A small CTC audio transcriber, trained from scratch: batches of 256, 26041 training examples.
Rows from block 3 of a small CTC audio transcriber, named by matrix and row number. Rows with one number within an expert belong to one neuron, the router's apart. Each number is 500 + 40 x the weight over its row's rms, rounded and kept within 0 to 999. All counts start at 0. Numbers have three digits each.
Before each expert's rows are labels from the 100 clips, of 14848, where the router gives the expert most weight on average: "responds to" is what is common among them; "loudest band" is the band of the loudest frequency at the time of the peak. Only what is clearly more common there than usual is listed. The data: short read English sentences (LibriTTS-R).
# router: router (model.blocks.3.mlp.router.weight, 8x320), inputs 0-106
# up: expert up (model.blocks.3.mlp.up, 8x160x320), inputs 0-106
# down: expert down (model.blocks.3.mlp.down, 8x320x160, transposed), outputs 0-106

# expert 1
responds to: the word "was"
loudest band: 2000 to 4000 Hz
router.1:503464498525561506472475485503509492560485443549464524484500487563450615506548521535542489543457456468484434428536488502507484506511539499522493531501500566596513508511513516545553453468552554523491459457518461406525456508532451547502600526427513484488503525546427475504527447462522437498502533567530502494463545501500477
up.0:543527542454405505523545546515476496514488478430542477524484511354454542503459492542578453469441547594537531477534509438421484479427505510483508523467473455520458436568504572493503488507511519525443483522488483516471461506508521465541496568529436445498464547497496471478541433443525544497510543509551490522560605558518458
down.0:447469500450457544482492532500576491463472511516452407556566467544533525474519506451504555501540471490463473481493502482469501502478521522547558507523549493439502563439495438515560470426492539482495528504473497456481470487462473362483562477492538479483470512459546524510554473462505587498483472517419442489502533525424463
up.1:527507496460495573483555403449498508477526496522552467460426479505456489486456519466497563586460434435515550561434472504452488533483530487550403553491485529461453568480498518589501524534470460523534452465448582496548610418522460499470541447532473464514554584546507555564513573500532547491539471508474507509538518532491512
down.1:531456483456544503488550498456540480486531528486548519509450488490483482511454552541483515503525507525475472511580477532427563554517560547482512564471454461472557510459522471445479475545530476497529453500457502472466529479504526485511477592481461536577453569514515499508482487500524533508437530576519459558532471518476551
up.2:497420504508538508536478514532535485553480472535488528515581514510502470445461523556500439525464423414529394510486500440462443468489503423495513429456440568513492512449467504504504443536535516450529541505488539492489524415534499497507552511434523488449473463535488548505560473546589482483461563508395477535519520441561511
down.2:452512503575440496551424522468521564515369506515527503458517456486512466452514443534515480490518554559516502480497523483444554543496569496543529457512495529547553510455542498439521498508499461509483436514486427480449482474553503498494481519451490511491512493443547489450480501453456549478547515420525507504494467475494553
up.3:495456626482562487512473488483450517421518529490502441506485462487512504496489443484479495492565495547491468508505478489520521488420489516498401483535480526499440545465527506493561469525458527513496503495444472493503494519474426469461429481523508531533443531494521522550500518447595502533536504549541500496522564548496511
down.3:549479522469471541479463592494488557496473473461420554520533510542511533512463517474460515518549459540453451531418522504545466529451452500491475437526520511459556531535484495502533486439562516486393549450473522465524533506543528446553403552531552515439429472556534562526501503560539463497566568449566486549538477463458476
up.4:480526387559492510576464527545457469471527439488469476522517505422486540542558489525532604512516469509517526480489527528484486463497430507415524516586487488546495458496568488521501515547499498499489538543468518488450503438545526459534539532532527481512539448487484500480527493487503530511466540471482449491494536536461519
down.4:468478468473463567488540487479493493519552463527453494529576517498504494524527542471435461518474500482506516543483520522459449461522512473527474482503477508445483472492538491558489570452447462455589554558454505493497562441482521430501502526495552467516478444515501489495484531514480511532500462433506564517539424599419501
up.5:489565439523502533589512500524459523542481535582521479449554532499509450473531471529492532467478446469527559537481477511512493504493467457531523421559515571518529506471530457564503473491544460455531518514451541530456522419505483543474523496482494464482486474477560485587503494527477467525494515493446452535535430484555471
down.5:548445477440480541541456511503504519489503505509498473443528479534535533422528532504532503542492477498454459524556582474443521447493573550589561452462461500532408508423501435454430489556413474484493477473529535543567486521459569477525464500466481518540514465383508568469505541494531509549427496492514418522527550462556513
up.6:549479460578533477524465483475486465504518452565520469442533466510497432450480516552521477498481488441516515498490510488506530463480459417533472395537466458518523472480481557458503421555561526444471531485524445510519494436502479589497528488451500484547547505477476493481491526605539439520436565480448426555501488448534445
down.6:511453477583462519514425533464518539461447526494492521465482478484538530499460437517518487505433510529451497462551458454469505521537532530547554464504491510546480533481542495404456503561504476478421446476515484453542483478524522455475469485489519491522580459417492528426441523542476509515531557381466448517531476459512511
up.7:519530520448422548508433515488498451447496508435509579499521471558465533467451503554367425506558527477544541526456482492426514477489498520517506506483525452432460543560467514542475583452509427520576476528597495555507449557512555463473428430541514447517457456530564546615490544513491485458492466513507550503458500508472501
down.7:598500515440491518513502462535507434448534520448457619472556476424612511524447523461475484497541517559522498565463508473500492557494508540495521504466539511556544605516498505510548526551477570521509606487530533501501528627517456482475409503490493532462470532495482453504493550547457497524465540532533455556452539509494509
up.8:496471450506519513479472444516512548445421554434462489538499478506467545499537499535511466593514495475549537520513498549445566453493479517412507525492480492518572411530508515444501481515499530527549530554481486499590542498555457502612491546523479443398519478453450501481524466500483507481449554452508481504575582504462508
down.8:524440436555504570412491485496456518509521507532517483539524520463485399482520455510500461554548465506537508448460402527578435511547559487495486535483511505550496459482397444463519491536515453567502539486512518514516554486550550472530512450469514491538482474548482506470554539473534510440429470504558542539509464516435455
up.9:465593481476525480537415440451484469539510484537503571522501530512495507509482551564546493526455616500512565518493529547408571467535525481451509570440569565471493525522483466542482503541443529517498482482492560501555573477495626502526515508507432504514431522491509553481476522439516489546535470528532590495442479493507531
down.9:527423515482520474619494543437463559519583502539532500560459447494503548556512501447517571553402485569501462469515465487537507539535484403567550506480499522467492438410497568556520491453534498497542480513442489529499497529451496501508454499488542582561477557478467519506526504473565463502499472481495507500448509505527511
up.10:503525457530551495495475524561519532477470464486448525488503422499506527560506529571464505543490422435509495490506481520510516493476505513496531456530499638496518493444485493524537464501513592485525528509536541510444504451533407501531556392467551481482473483479520519447447497510533453405440520513448515539493556548434545
down.10:566520435532484591467568487561479471455475551545496508493464473486481439477533537504506442451480495581453477526508494487593461507564565529523436428526543441538490539457511474464510537477472510484533512520543463532440533488563513470533454534511508526500490489475550510422466446556494520529510481449456505466499494491497435
up.11:555380504512488479586506447509459489523497445511540484493532577509461531506415487476555497512567484403500530543483469565501468522459431510418520526528506539505507511473501489522469492534484506469435464504515457515457512471491455486466575520531500470522570518565477469470586565484553554544535534540484510459474545430450498
down.11:473474515472515467559523455469481482485534454473525518560534467483454517601474518541522507502481507503525463465473503493561608447441480510459491501503493501470479412482505553545506515491522509472465559487491533510553509563506457419497518521524498560464491410536484516501516588594439531508550517474456500490508594547499494
up.12:510498546527504515533458442481515498467471489450529514525493499441489484500492461553485530512479554524548464466513541536459525419495525485449508526495472503483525420476500596410504465437495478548587546497437454520530470497500505494614487516524479417466468520486497511428527466485478564462430579479531481480504498520473429
down.12:476464518521498566492540490444425512497547436482500502518549500488491441534521436497496477538585480551537536436467412504512461496546514529534467524528539508522511467474508485460515452571548554573482486492470461504485555466553590495542512484468450475487413517578502438471514564499463580499504531512584560533481467487491502
up.13:444428473511509511439504565551514485464573474505471530521526532461519511510545593512521533466529487503514483588497494508504511549512525525556492556478548583512495519536488450509513490515467500566438522440537512503476527545491517502556469525485443567481456484522473532509438494537497556511533509455493551496443496480464493
down.13:527528525529483527544455473540569501526547511523472527533514512516504535494451478396514475526444482463541475437504515543441525513475517525492453458516454411553494485461470541480486499452562505477502491504510497490480477528482476537546497553482446559535480491485585534487520470508506427469518477596554446412531519440509585
up.14:506462471560438481538483449539572581472524562482488511611462471540490542540488546467495465575507541422470563502465506544499539428507481498440514454490514444472491593463465445501431528457496519487475509478509459507551475533561511491491495572523554536513600458522507506498497465422489461462487506498496471476553526506451569
down.14:638480485507458515478506494520486435450508463477520482527522461453450465499508446482453483482462520570499504502506476482563506499524500514498480561492524553515533487539555501467496544502467451555477499499508476463541577520505458542487447441582483533561520523548495422449465487553526536496572540507534473514513493488572513
up.15:601460476481513497451487516483452559431575523480522547436509491473528521499530542506504499520575487437510541590518504486467348454470491459474493541500557528512452508509485532564468483487530446444473513497516532498536502554492512500484471496550454489558473566538524537559531640561506472514442481542482490487523537424439555
down.15:476576448472436487458452516512497505507491495543519514451480501468517462489530550534576550464523494514482467498509519495502466483461468525469516502475587463471491459539456494467476467458576502544440524555531494572527496481469509468564548509560487471536545481436461501530491505504453543551469520495507413427509501554494370
up.16:435489493516506488506458393547547542447496460507466592483525479608505565513517433501510526459545476504460497464487497501499528533485450526426525440464490535470394551492455502468485505514533543531504497433530430519473502534511403520452532434480515543516550495494483516520521483452500502530502521475526497488518543523481449
down.16:620492533532488480511532531511515480450551490510538476462508513461419475495526479442448426517496534518516482456520451504583491487530522567403516489560506469566496499546493472479525506524437436498526517540506458491458581483509531499518489478506561447477520516541550459446524455501509512499487585466490491526567486486489484
up.17:535448508532467464384500471462446417479419480453443427466482509483484484542450420439504502484553510620509431531528510496531485533500497475535451489481501436543520510473576556397518517542507517491566529502460494509483477526505510534449534488492567464556526535504522479451516500494572525509540609528546472515441453488533478
down.17:483437537488504497448462516483508564471465482487454476438552488470455564553477494481480494449583467495529504432501535496513504465521418553517464470543452446462563453462489509484463467511483549459492569471527475490491464563442497474477485566528527461496474508501594495498523512531580479460429540535546488559436510443532506
up.18:456470525478538457456549441487516539489477467518533467542512478467459497480482528528534429509495468464541446519502519495487491532474544467545473508516420465498518461533467526440501513460572536557599504505565502529469520542503533518537507542468466446443476440525471516506538480487583527413436453537515547495563478519532460
down.18:474483496505462498483516517490404479526428559492525443520492477422518461464533433538475511501474565470545467554539493492495493553532522434482444461504486553517493454472450527482597509524501443530457499486521543505517553538515490451552485478451539501530488516506462504504436545472510458461441534500551520560491455455531537

# expert 2
responds to: the word "i"
loudest band: 1000 to 2000 Hz
router.2:500515469500473548535577536473517501558477497429508509495523501517414449490477441492519454529567555524452503512474516500551505446529519541489481505436529470456543428503512541433509525537504433469502490507494415524491491478517458462510473483561500493486477481537560491467482475528495492513507575540527490492507507413521455
up.0:492482473502507495411466523504531504480526545572479532465524515507539447483526503491425512455574483517479448504514492466512456509529548540554589493453518448602546534549538491522473538533548540524476508486522527525534448467524453509493557567421529409458573407544481492511502452492494538516540475453520542545528475530564505
down.0:467522485476442531512481545481526507556547553485486557478506506408556420507482518438479487502536558452459515475484474553464517524441421543526511492463444450533500550433440507583573570518581415493461453466459563528501531481586507535513469460409447453557531563500502477599505558525525493490554504470444524499456489535514515
up.1:526485469545419550522524517564434495484517542445472491547466577423512537501500484578449569531548491576479451535541534489520434473535383409494495514458487559494525509543451505464469514524465479549520519561472452461520488540509491523526511512502602448515464500452541544483537476480515497525489515441442468525524515509527594
down.1:472560476495526530512533490503498542496541520574476578554625459511513490563495544514527585544533492526487511508463481523607534499469485430562474478521527511588450515534496516567460508520526418496485436518433535448481522484477510514490489565492501507513471540576479513535417471547495522517482458492498488456545475452506445
up.2:504524499494503521500458501487448438468474513446531516552491524560488528498551457486501473599558443488496541528560527515536503541526470523506505482512583477518477618507538458479472559523571454507557536523510505550572505484466491569440507417474531443560479469496513493518549471483464383556512524460552473589570501454541553
down.2:443472464474510555507561508499452554490567502491533543515465502494468438525575480482533465489526435462514468526560525477540476490538458535582481503463497505437429470484517449477554490500511454474436485416486408516543514485507549543483528513577448481491484480548484487454473481504466482496534517410507535564491482455482470
up.3:497497442490438551468515503518492565517506481451607496512472522411485580455484516514497470528468534520522453507449579422515425500531522488544469532479493486440455502509429466500520449504506493482512523509499511484508535477425477522509503530467572461506496502523468584468544503489439559481478464455486510492478534588526500
down.3:511501496508504549471476461475516517455519520590505430499505522466543484593550498467562486511507449501524501482557534486518528523530495559535537479532502494472448473538551539479548457480557578491493493492526483468491516532502506419463465447531485555480469479498453520482418579504570547479489459446522471508479490502475563
up.4:414539560526519501532529513485539556521506489505558454476451487487463511553496497471594491518526507523499525408542516468491553510477470520424520499573377533523449525489492475469495493547469484517531422444455488500456566539466582496447563542509441496537581487470524501542647433433468489552483483473533526447524554499511485
down.4:470520501496496557479513544431478484513493547368505425508459505480464568547484467488544454450492491604456532459504492534464551447460515478527528480529535516463429526526584448502556476517483499581459444457493497553472516499491546544472547380506480499544626518440588494508482498430451495497490512473484496495527492516420466
up.5:478485571556464498489502492505478486443485460486543527489475554517508492460513492505438481478617470505519464530587566479566514528507376515462439514525485534508498490502511535517442617487508453544508488485513493548523533502531455483531446428511490456491499448505538512512500534505496441466487566457525498527538486486497448
down.5:560498450536514527518502603450436532459546496516494511457496501491459464502551542493591449492463409475493439531426464530493546561464542561533528525433425506447402480478585530520544467448531521529553488482499412468484510479529514500524495499508455547458591452521487434521480535492446462439586417493521545504533497496454465
up.6:456487531532513521553519486490457482495472476508544516444452571475510533511575521471563478511577434495489553504543541511486507534486438551430448483519520490605477571437492491492477491519523447429588468461475502517500489528494449488427528519442496468536504453550539517536487541519506476511503487432549560515526483432467460
down.6:576423489465535609604571512441468497508497536489573436468437435507477545531564472541592517459497446470525447534469499544481515463494503533554486515475460482518431504481549488452523508471534507543476470407538427538473487429526493497533492481552484507461538514460518480474522515482432468493516484521579515525520490511479452
up.7:518480454489454487505496520522417471460425571456485514555483567461546533504473523554478482504547546557521474520479578435485498478523464414521477487459491554446502479443505564451444588506470520474532546542520473519506459526501515464540449476562514463500435464476474508478517471489471488534522555443445487490494487488496594
down.7:439532523537498520552494512477490480444537464588459536446580477466483515545466537513567593466532454527538488517489495522566552483468558480537527468497434517511448474533520480583476473526543417496469440472448515429507544531442497539476517567469526572512508544515479458543476508537506558550513467523488527426549424482473422
up.8:410519570425472475512489506488544474460450538485514493489554480406476471470548549537505517514524581501521392520456532502512493500537568505531550511488477504407509497563448516481516492484506512494546527520591562640478454517450519539568503497530497511504445458512485539512521486467422474388500493519504535514479446478520435
down.8:470474600556575547477514414488498552476537517587449499456487548524453538527534532524545539533460481537487509475534507480454566525464504525443561552534477499496536575541439468475448511508537488468509508474500548457475507475465524352496465591541525522532525444484496452498515539510589512503459508576479524481524490491500547
up.9:456469515472530518515522525524457438544448518490494529472486488491500544536485506525525500566493497539524481529463570461447532472496498545575510529518572504465462554478432495490471485549457450507511508484556519508423405468379464532460497420537479524586413518498453531494558530509469465463451559469523455439486516475502545
down.9:481431501556551555462458479481514484480525491448481555435491455543486524509524567475482566576482505488464567577499523554467505479530436445422525501561417563507475517526513500523469498446534554527485469527556521477524584427494486465500492555446483486548537539528484510518519494501482513553551495472496526424499514492446485
up.10:514467448507462536562500482528453554526609480491567469482512490551506550467551499527456545533507483475520451467481560442568447603544501535499493473503476571430464435537504426537487517538509475526536469501509485460566577461480495494536514383507527481450528521495429510470457498489447492534493468524461439568392506546453537
down.10:514515496509485510564558538442472441484504536510566502552498491509492542490466455469537594498483566500480424445483490486505539608460472575525512531508472550506502472539528454433566508493458518523482543420553446519460516518505476485454498430483530447542474567478470484512451577491463534521441439513567484476476519540476574
up.11:550449526408469510463519442527525559468566514516545465485502476463497495455521567473526538566525467561517436581437573514549492484564471527515434461516497489475534511594509400461445495427523490429479523536486528440465496504467491507526508535509558448455477445525511586520541511522468524406494428488490511437540500581498408
down.11:463492504449458478481517496482447446497510474581445486507475529437506532602494471418506493437463488548566476421520526490487532515485524564514455437500472459507491487526487544476586400553448549515478496457548532434507530480457517434498444493469464520502442552475483525398487572523513563525455501470521512524509473531493541
up.12:465502519437469536533512510551546555489458517509554467479506462444476476456538529497528511562430470536537468517506571509511489509484574534519530533501438534515514453480474404513545412498512446496561454483492524530477583526458479541510560488433464527495481500546503509534571535494471527549425511533516456407473553580455485
down.12:532523494551498466477441526510515517462494465520501431533524487470484464534543488508506493506481561488509498430550529513479490510457413552522547492561521438559444489522560508416514490458511548536526525518521515483524535555475498423469482445490492472479464483431460491409498555503574568520418481449553520540541480605497511
up.13:485451419523500433479473532434445495478497502482469503532422512497592588508490481575520500374531531524519522516618584476546526456490491515528477548448500549473538488464549495456506499571421541561462478479460488426507439558428536473544477519491476507515509495419488448461488483500464533552538501456501476464479446456459551
down.13:520488533525496543518462495470506448463492505559518470465536498503493469550524527546454508522487497502502465456474493494492531453506510467465481536572409496534449499541577470590568447515513445540517373493436513532518524472442495434544538516563462494541511526543524437489516448477460480497561441519543518473547523490505408
up.14:510482562520579444493505457504481424471526459479501442516493512545489501512533477485507395466535403510510465561613469522481482533452525492488435524474498494551491549466549575513496506519518560539557488543460481511503544505563493545553540491426547486500566528466577443520532456532605459487582520557477510534506465492532489
down.14:509501465518489536492517544494493512471594545554494485467465507560499483472504454487495546450511439511521481517438499479519547479544486551492484448469510485496474450525588449515518429487513452512561514557465453426517488480557556468497482586561461558402505492556457491446528542578465488444511468462512503530529472460423456
up.15:532502518534466476475499549548539505532415532487559485456547451472499573475545478565477459499495483511516494552520583523467544509543530477453496443426562441504429469450469456493561506547454534509524499497526484528527472469526376479540594544428539471544490560528494413436523484488511506471409493469507432486487523458565519
down.15:467413499548572572472504483497550506499515509479427460505495469501471527578496512504508535487492499471467578497599520546485514503573526492429524487494462504463463439584494511479507437513507568511513465532498433480482547500536523548530446447518529570467494487501576429459512473553499497513569480529504466514518511519503561
up.16:522474552544511506535492485495507449542552504514489445450483562453504522481455504496532496529493443522575481455490457486525453470429461388540405531515468469514510556457488540509458495527561480500460512466458498439539361548521468512453487488486569513536489630562526487478471506530581433479452529527511503534500500479543475
down.16:520538497512540464498499421479497515464524504471486462460452482542397527507520475526445508549539487505542513515497510544577535446491444582555443451556473533502483527460510566478468514527439508485484516468487505420526473459487535558521386546525493484441516477520549605442474434482502421529494525525511503480454458509495459
up.17:468462468603477514557524516451530499525521443497439420424475513520480447438467482457491472433430490574469506439492472505524496443505432452516434435538495546513482490528473628463475483473619503517519442448498463485547487518470556527451510467459483501487560532504478509505584489507499476550511509532495558449514496513569472
down.17:496497483498470550519561578515525535501494428449491481535482436459502509553547501520430583537508529593448518444460494472556442436489519529521485537515542467474518461543465602513437511523513485473424519434513473469462426503477483502553432526487491495482468504529486483432412537540484412527498526534501614488435459519472482
up.18:514515484581463490550516469505482567451504513505485511524541533522501492510458515534504533490517483520470466450474471513522477479460447457539487536505470513506523514520523531511461521521555501470497540462487515482587448514507519489483482533546485402462543503503559533454530489446547492522437503487562577495545567516497510
down.18:500570509545511552602426512499478484543522461494490485505525435492516509517480495497473567433526451466518529462546437531569466499486529570528517527496533504432465518549444493549417527441463455529462528508449487460468454469423516509516489507453494513508506552549500479556493527466498486553535473542452544442437478508522474

# expert 0
responds to: the word "you"; the word "he"
loudest band: 250 to 500 Hz
router.0:421537545455520473496457505523498520498495510515520449543491485525546551526536490494412538482498486539508521506444473519562486575481469573512519476528453519482494545508505446541461488522520503588549529531505520493476531454494556535504448549500579526506506511482447516545486550496502561538493413488535458471540482581431522
up.0:488516499558510513534471519517454531552516476502491497544479475425501499552514508545572467512498536497476536458477495468495487439476561495454426551466496495454538480549574535447546503530492461511561500551522484561474456577548553498551494451498526432488442509501517463506476449457530512502466518538482541495479465518518516
down.0:479533457554512533518482455429463537590511440523500526524461476441497507511547517508544563513516527548505542468500474547493477456455510478461478555491497464483608529540547513454578430534456535486521460496540446511471524515498492471528510487506506438445522537463505479500536529489490595505519476491465535481517450554503527
up.1:416417526463496518468473474512492416495460396480526517471490478483503525512506487531460464505539453508615515540508463519493524522450476494507487447505477489480460515483494533526481452485492420497522550558521512525483482500490501489421482512481523488564458496431486535600558581546553544527523484455493510512512520468519439
down.1:549439486507532543444494514464512524489505532546454568524517523566491480561531458535464554504534506606418501492485559467493499527484499489507486497491525500470440460497487466533533520563432498449495465436490503504577477534499602438495494503488468449501552489484527500545463539490496477501448534432564486520579438451546489
up.2:509470488564548437494450550513489577442477538465522536485543519486480525514533496467542446467476485509536502479564545513515479436513481454428507478539510511549579527451484531461531530473454467537515486542501483577556523533476509567501526521528427464485531491440510486520507459463554445518436580512455485515520518453510528
down.2:465500555484520422515541468448569504456491547452508541530475471533508543464518452447449397484516474502467560480543523491573545503458455502531487430544477463485517621482506483515493557437523491497444521473490456528512489538471487542479416504566464518553478496501473496477512501446489451529477530497545553520566455521528583
up.3:438472460439537498467595493537410476488501469521503539479516556471505516519443490562503546480514508548561498468512464493527481523415522496564500486531488517447505509518481580475495528546480481515424565399554494538480494507480492543517464399503573507401471510447505473489476450523498466524504523525461496486517547503501488
down.3:517461488491501565499508512547429472478557473506420525492485518557446471498532522502550509542427451465556497474540518493541543517472472579521491499493471437475509476538553489496402469536478521460537589501413565466461515493555506511480529549481496484486522426455521473500467491584524538454554508430540504480459481463493521
up.4:511518485475518313441490532497474524483426490492488417496495456433571498541491556555515480438492526528516475511463481425481443530503529489495510477453474549477536516490477487463499528481486559503533511565537488551519476561451499568558554434475538505517532573495508455461531557408546471453417494509468478496498563518494591
down.4:534457537498470555552544514534528447520521526550437485503533531507496491559483480426523464606545505491509474469513522493521454516547496567565494542463467538509549513543498469495521479520484471488433513526505510470498528506570464494518483442403466536425485501527521500416549540549515485556499544553558551479486436467482485
up.5:496444473507489529568585541525519526519515486533570480562560507499449528495534481461540526508517477540478445450492474486518443474419378497529549540474541485536539579463535489537408483558557491553454562476532455507483446441600510577499500518527512463486481532483467486488586488482494502473525553557505453514510486519465478
down.5:511460522484529557487487442514507520472488593462418530485493502558502474498483544489446572446443518471495518422456525508514501568488544556501521487535522497552442512532514510510489480490528503463530539451493532482446485458536461488433495523509455590539502471500515473468486550544529444436552449413516462521476455539522507
up.6:510508481556545516476456473546498505425596532454547508523441421519482552529543539443462479462488460487576588489532473542497612534454511511520473448556579560517563502449504524511511493446431561614517482462506494555435538545455482545503540436441466519500581476443469506483415470506489492467489495489472428451508480537451501
down.6:452519472559493468512522485492497522490573505541494527476513426547500487556446456558591505541500481490613485515524494564524494518515505515502437479582454496502573519401457444531449593441504393435452532515437531536498511475503461419468474564544440448511497494411449527466445631534524535435564561473471528472477502485412526
up.7:536475479496490509542500481523512527541560524551575516529497593417489465456452475439471512466456471524588447500467453560538425482438468513452475520495479564543527543386417511573504456459551495489467476524492460493517499432428497510477519538511507472498566511538481555564552474417485545519473502458438485475547625453508468
down.7:515465549524543581505541457460499462500510453526446564468437500505469462492437462559554566509448420517526543508490506568498547498469518523569483515452531444523518426496508516502528465528516554457422522499504545530497436499574476375557501594548446441482460525523501500473397548551501521495483525495554492504469504409527478
up.8:463536552460527452516440478543492461486467491507559543500510435554497506481513462515441496433489479509470494428574499501491539476418483466538497541476524541430569552491478502542539554524439482533479514509475476553473460491540495602554537455515443512470527477445565423507497498501501524387438475494475564515451556546461552
down.8:457457617517495502532450511499484439516491478442426536513541472555488502482439484507556577529471475484529525505479521534596505501496454536574507554503549547485577532502498511490487518461524433493428525460449546485638441561490526415459541422477453490540474524512522533534520462555535547440525480387508522526528486438612514
up.9:397486478529521403507536517486486517486418435591458450473552574470528470531479544531464517425525548497613471500491474474527465502489520488506459506483431460459525520450484533504444448477488485422505524497627459529540502449544537540494450600556547565551468551482491517472628498479512491519493492460518505500551477419468522
down.9:528515487458474568553510530501495547434530462496489591425541521549505500483515505502467545519503527649539483444517552420538449514470521614551542492470506469461459451525510491462534464558451555510485520465503499384552488557526499466527501488529442474408487534504477472496468558494469470523409554407526492480479518398499425
up.10:520487459521476562502437503419494510500466518500472446506531500562519512469563481584495523444548588505450492504448512464461520501584548428448460508473491572472439440530461524453506484537451484534614418527523454494527533523460537456507538447516456494514476479381504523489473474456513509596476473532515523470498472529486513
down.10:565570502494464486519538393493436559490537487556492519445489571466517481555476509451508477422511523446558487509433525529503475486518519459547506454470497443561483439502518550458518468546415494544438456518554436488573528559483548425505500536475529432474476497463508549488518504503483461567512568497489568525444483460524488
up.11:504541474483514361383480494522392487485470391498502448479494502462586562501519509553535533497493501482558495575485531445499482572526493524456449485499477529477505445527529489508482401533451477505558590556408533492503572484533529533540554553462515577476561554529541446466517597546568552511493469434518411471555434447471515
down.11:549477485511468532560497515501477502539501530589511564526570562461536485527555479518531507494529523491448532524529550559535520520486435543477542420488540463527540480501473514482511555528502524465446595534484520558439488532523493482474466462469510515405454480489504470481449503546476508522500533482480491468504552514453581
up.12:469471500479466481559491531595390526494561510524514482515569561459518506548445573512526552482523483509550530504468507463465492510542432518403503516525451490441547418502490463546429520508475462501467585522571523482478452482578558506523466437547497472463562429526467519564447552493466478483491513443471466444523458552471432
down.12:502481525528532538488451488535496434512504464528505516493560512506542580450565557442502534530488512458446447488564507558517494489526525537507517490560556399524493500478531419524543466503557564481541498487453470475486496530512470536456493537506476590464529459489577454484511556523550514467541520475574486486474501546545487
up.13:508445563416497492518484521545472453502516509477447497564498429566515521473571509544446518511518514483435444465446459434441497496484435506423495496448529558467511420491453498519516464472502528551536474450535515492514457525535522427592497428500493490507533470463518566508461541469545508531476512445481458517511506512450496
down.13:516558496536513477570455490517550401570544469560464447511525528473528533530510496453469548545471509456465403532527462579485529519470504490465487559498581425528496510462519438539519420478505513527518463515387523495542482563464515493499510499501511475495568564491498450537445473544454513510500483476499434468439480440548467
up.14:507545447492404511495518464525450487458535450548554512470488468507551465442511531516422531531503575522480492466478519479492538479552536518515552489421490501468501524572529436521557541497527532508516521566546520482537460578473476488512510561578521428545503483538541521523501560503505505505436485402446523477502539538499538
down.14:606555470543518494536546534517488447470486483520550469499494512430505506542535587486569530494481447540534504528492531524443479460544521452505490546528509467487509471507518545472468507581459509543548485525428487543496477459435508585578509396518521534457573584503562494454474484469464454460516477511546486509483493428499501
up.15:560489437474453468503429506444513496479536507560509425548531433471446501451532488505452479511483480516443510529569496443476472498459447473468474458441493466427554472493488512502541420505590486495576474479485453473466434455531527491594546489524506443481494499535603482518486562506554505418485475480521479535565502498503524
down.15:561552516504470445567495510473537474522504475490551432499479555499542511512487593514491528483538518456459512528481498503419529456554467437532491557428486474516488534520525503462516498539494534545545429467556439576487522438469461504543600459487507430495511505526470494465531417490487443452512554555489495500489438487522428
up.16:511465557477563500493473482555422556478522509453441440541473612530564435511570478506520521468528484532419489553477491437421511475547398450482423489524528504504521566504511468465501469501488529553469502400441498464525477440427535503485507492543517510566578527475482588506446578509507563563508488502564481460533453554533427
down.16:520529543421563483486481490502476521490560502533468483499544536431490512451541560434456543496459520478508378441518459547517499549495547547446496480513417418566475442521495518510521493479524487522555430489437468514472503560535420508483509559472512558476509539557537449505506489502503452449531464574532493512439535481448515
up.17:464484514477586514440424493555492499473507469507481514520498422529539544519488479581398484515528442463578433488492463459503513530481511484503448439488484571439448479494437538571462471503430503549565531502499531550499511529510505475481452441431520570497474478415483525572515565476583522535459494501475574543457508564511532
down.17:522529470477434570563515489516486478560597463617443590497508465555485500558465430542504493564444480514477504461518476532526488494481500531538517492493570462454438477496531454464464522447525469453443506471470582511595463548514575419498432504490465467485465466495487503569401489554476500575498510486504513485557524461486507
up.18:534501473518536564495568456497568564487570492469612516487462440545418458499476442439492477541473392415523499502495448572506488531558489511461492562516513580534530513506407509477488470457567549558497486486482527512529539422449432485510584449434439526520570488526477511491507469499481514485460494471500571480471462469492443
down.18:479507514568500496486569517503584509542506446523519627461484449473415449500487550541520560549459470440532577495559417547468562511535542478516513540527536509559513522471483524448505544495524515448460508465500511512493550467475388421429480546500438461457476467488492541502419526522520522484515604559556575541564491406461474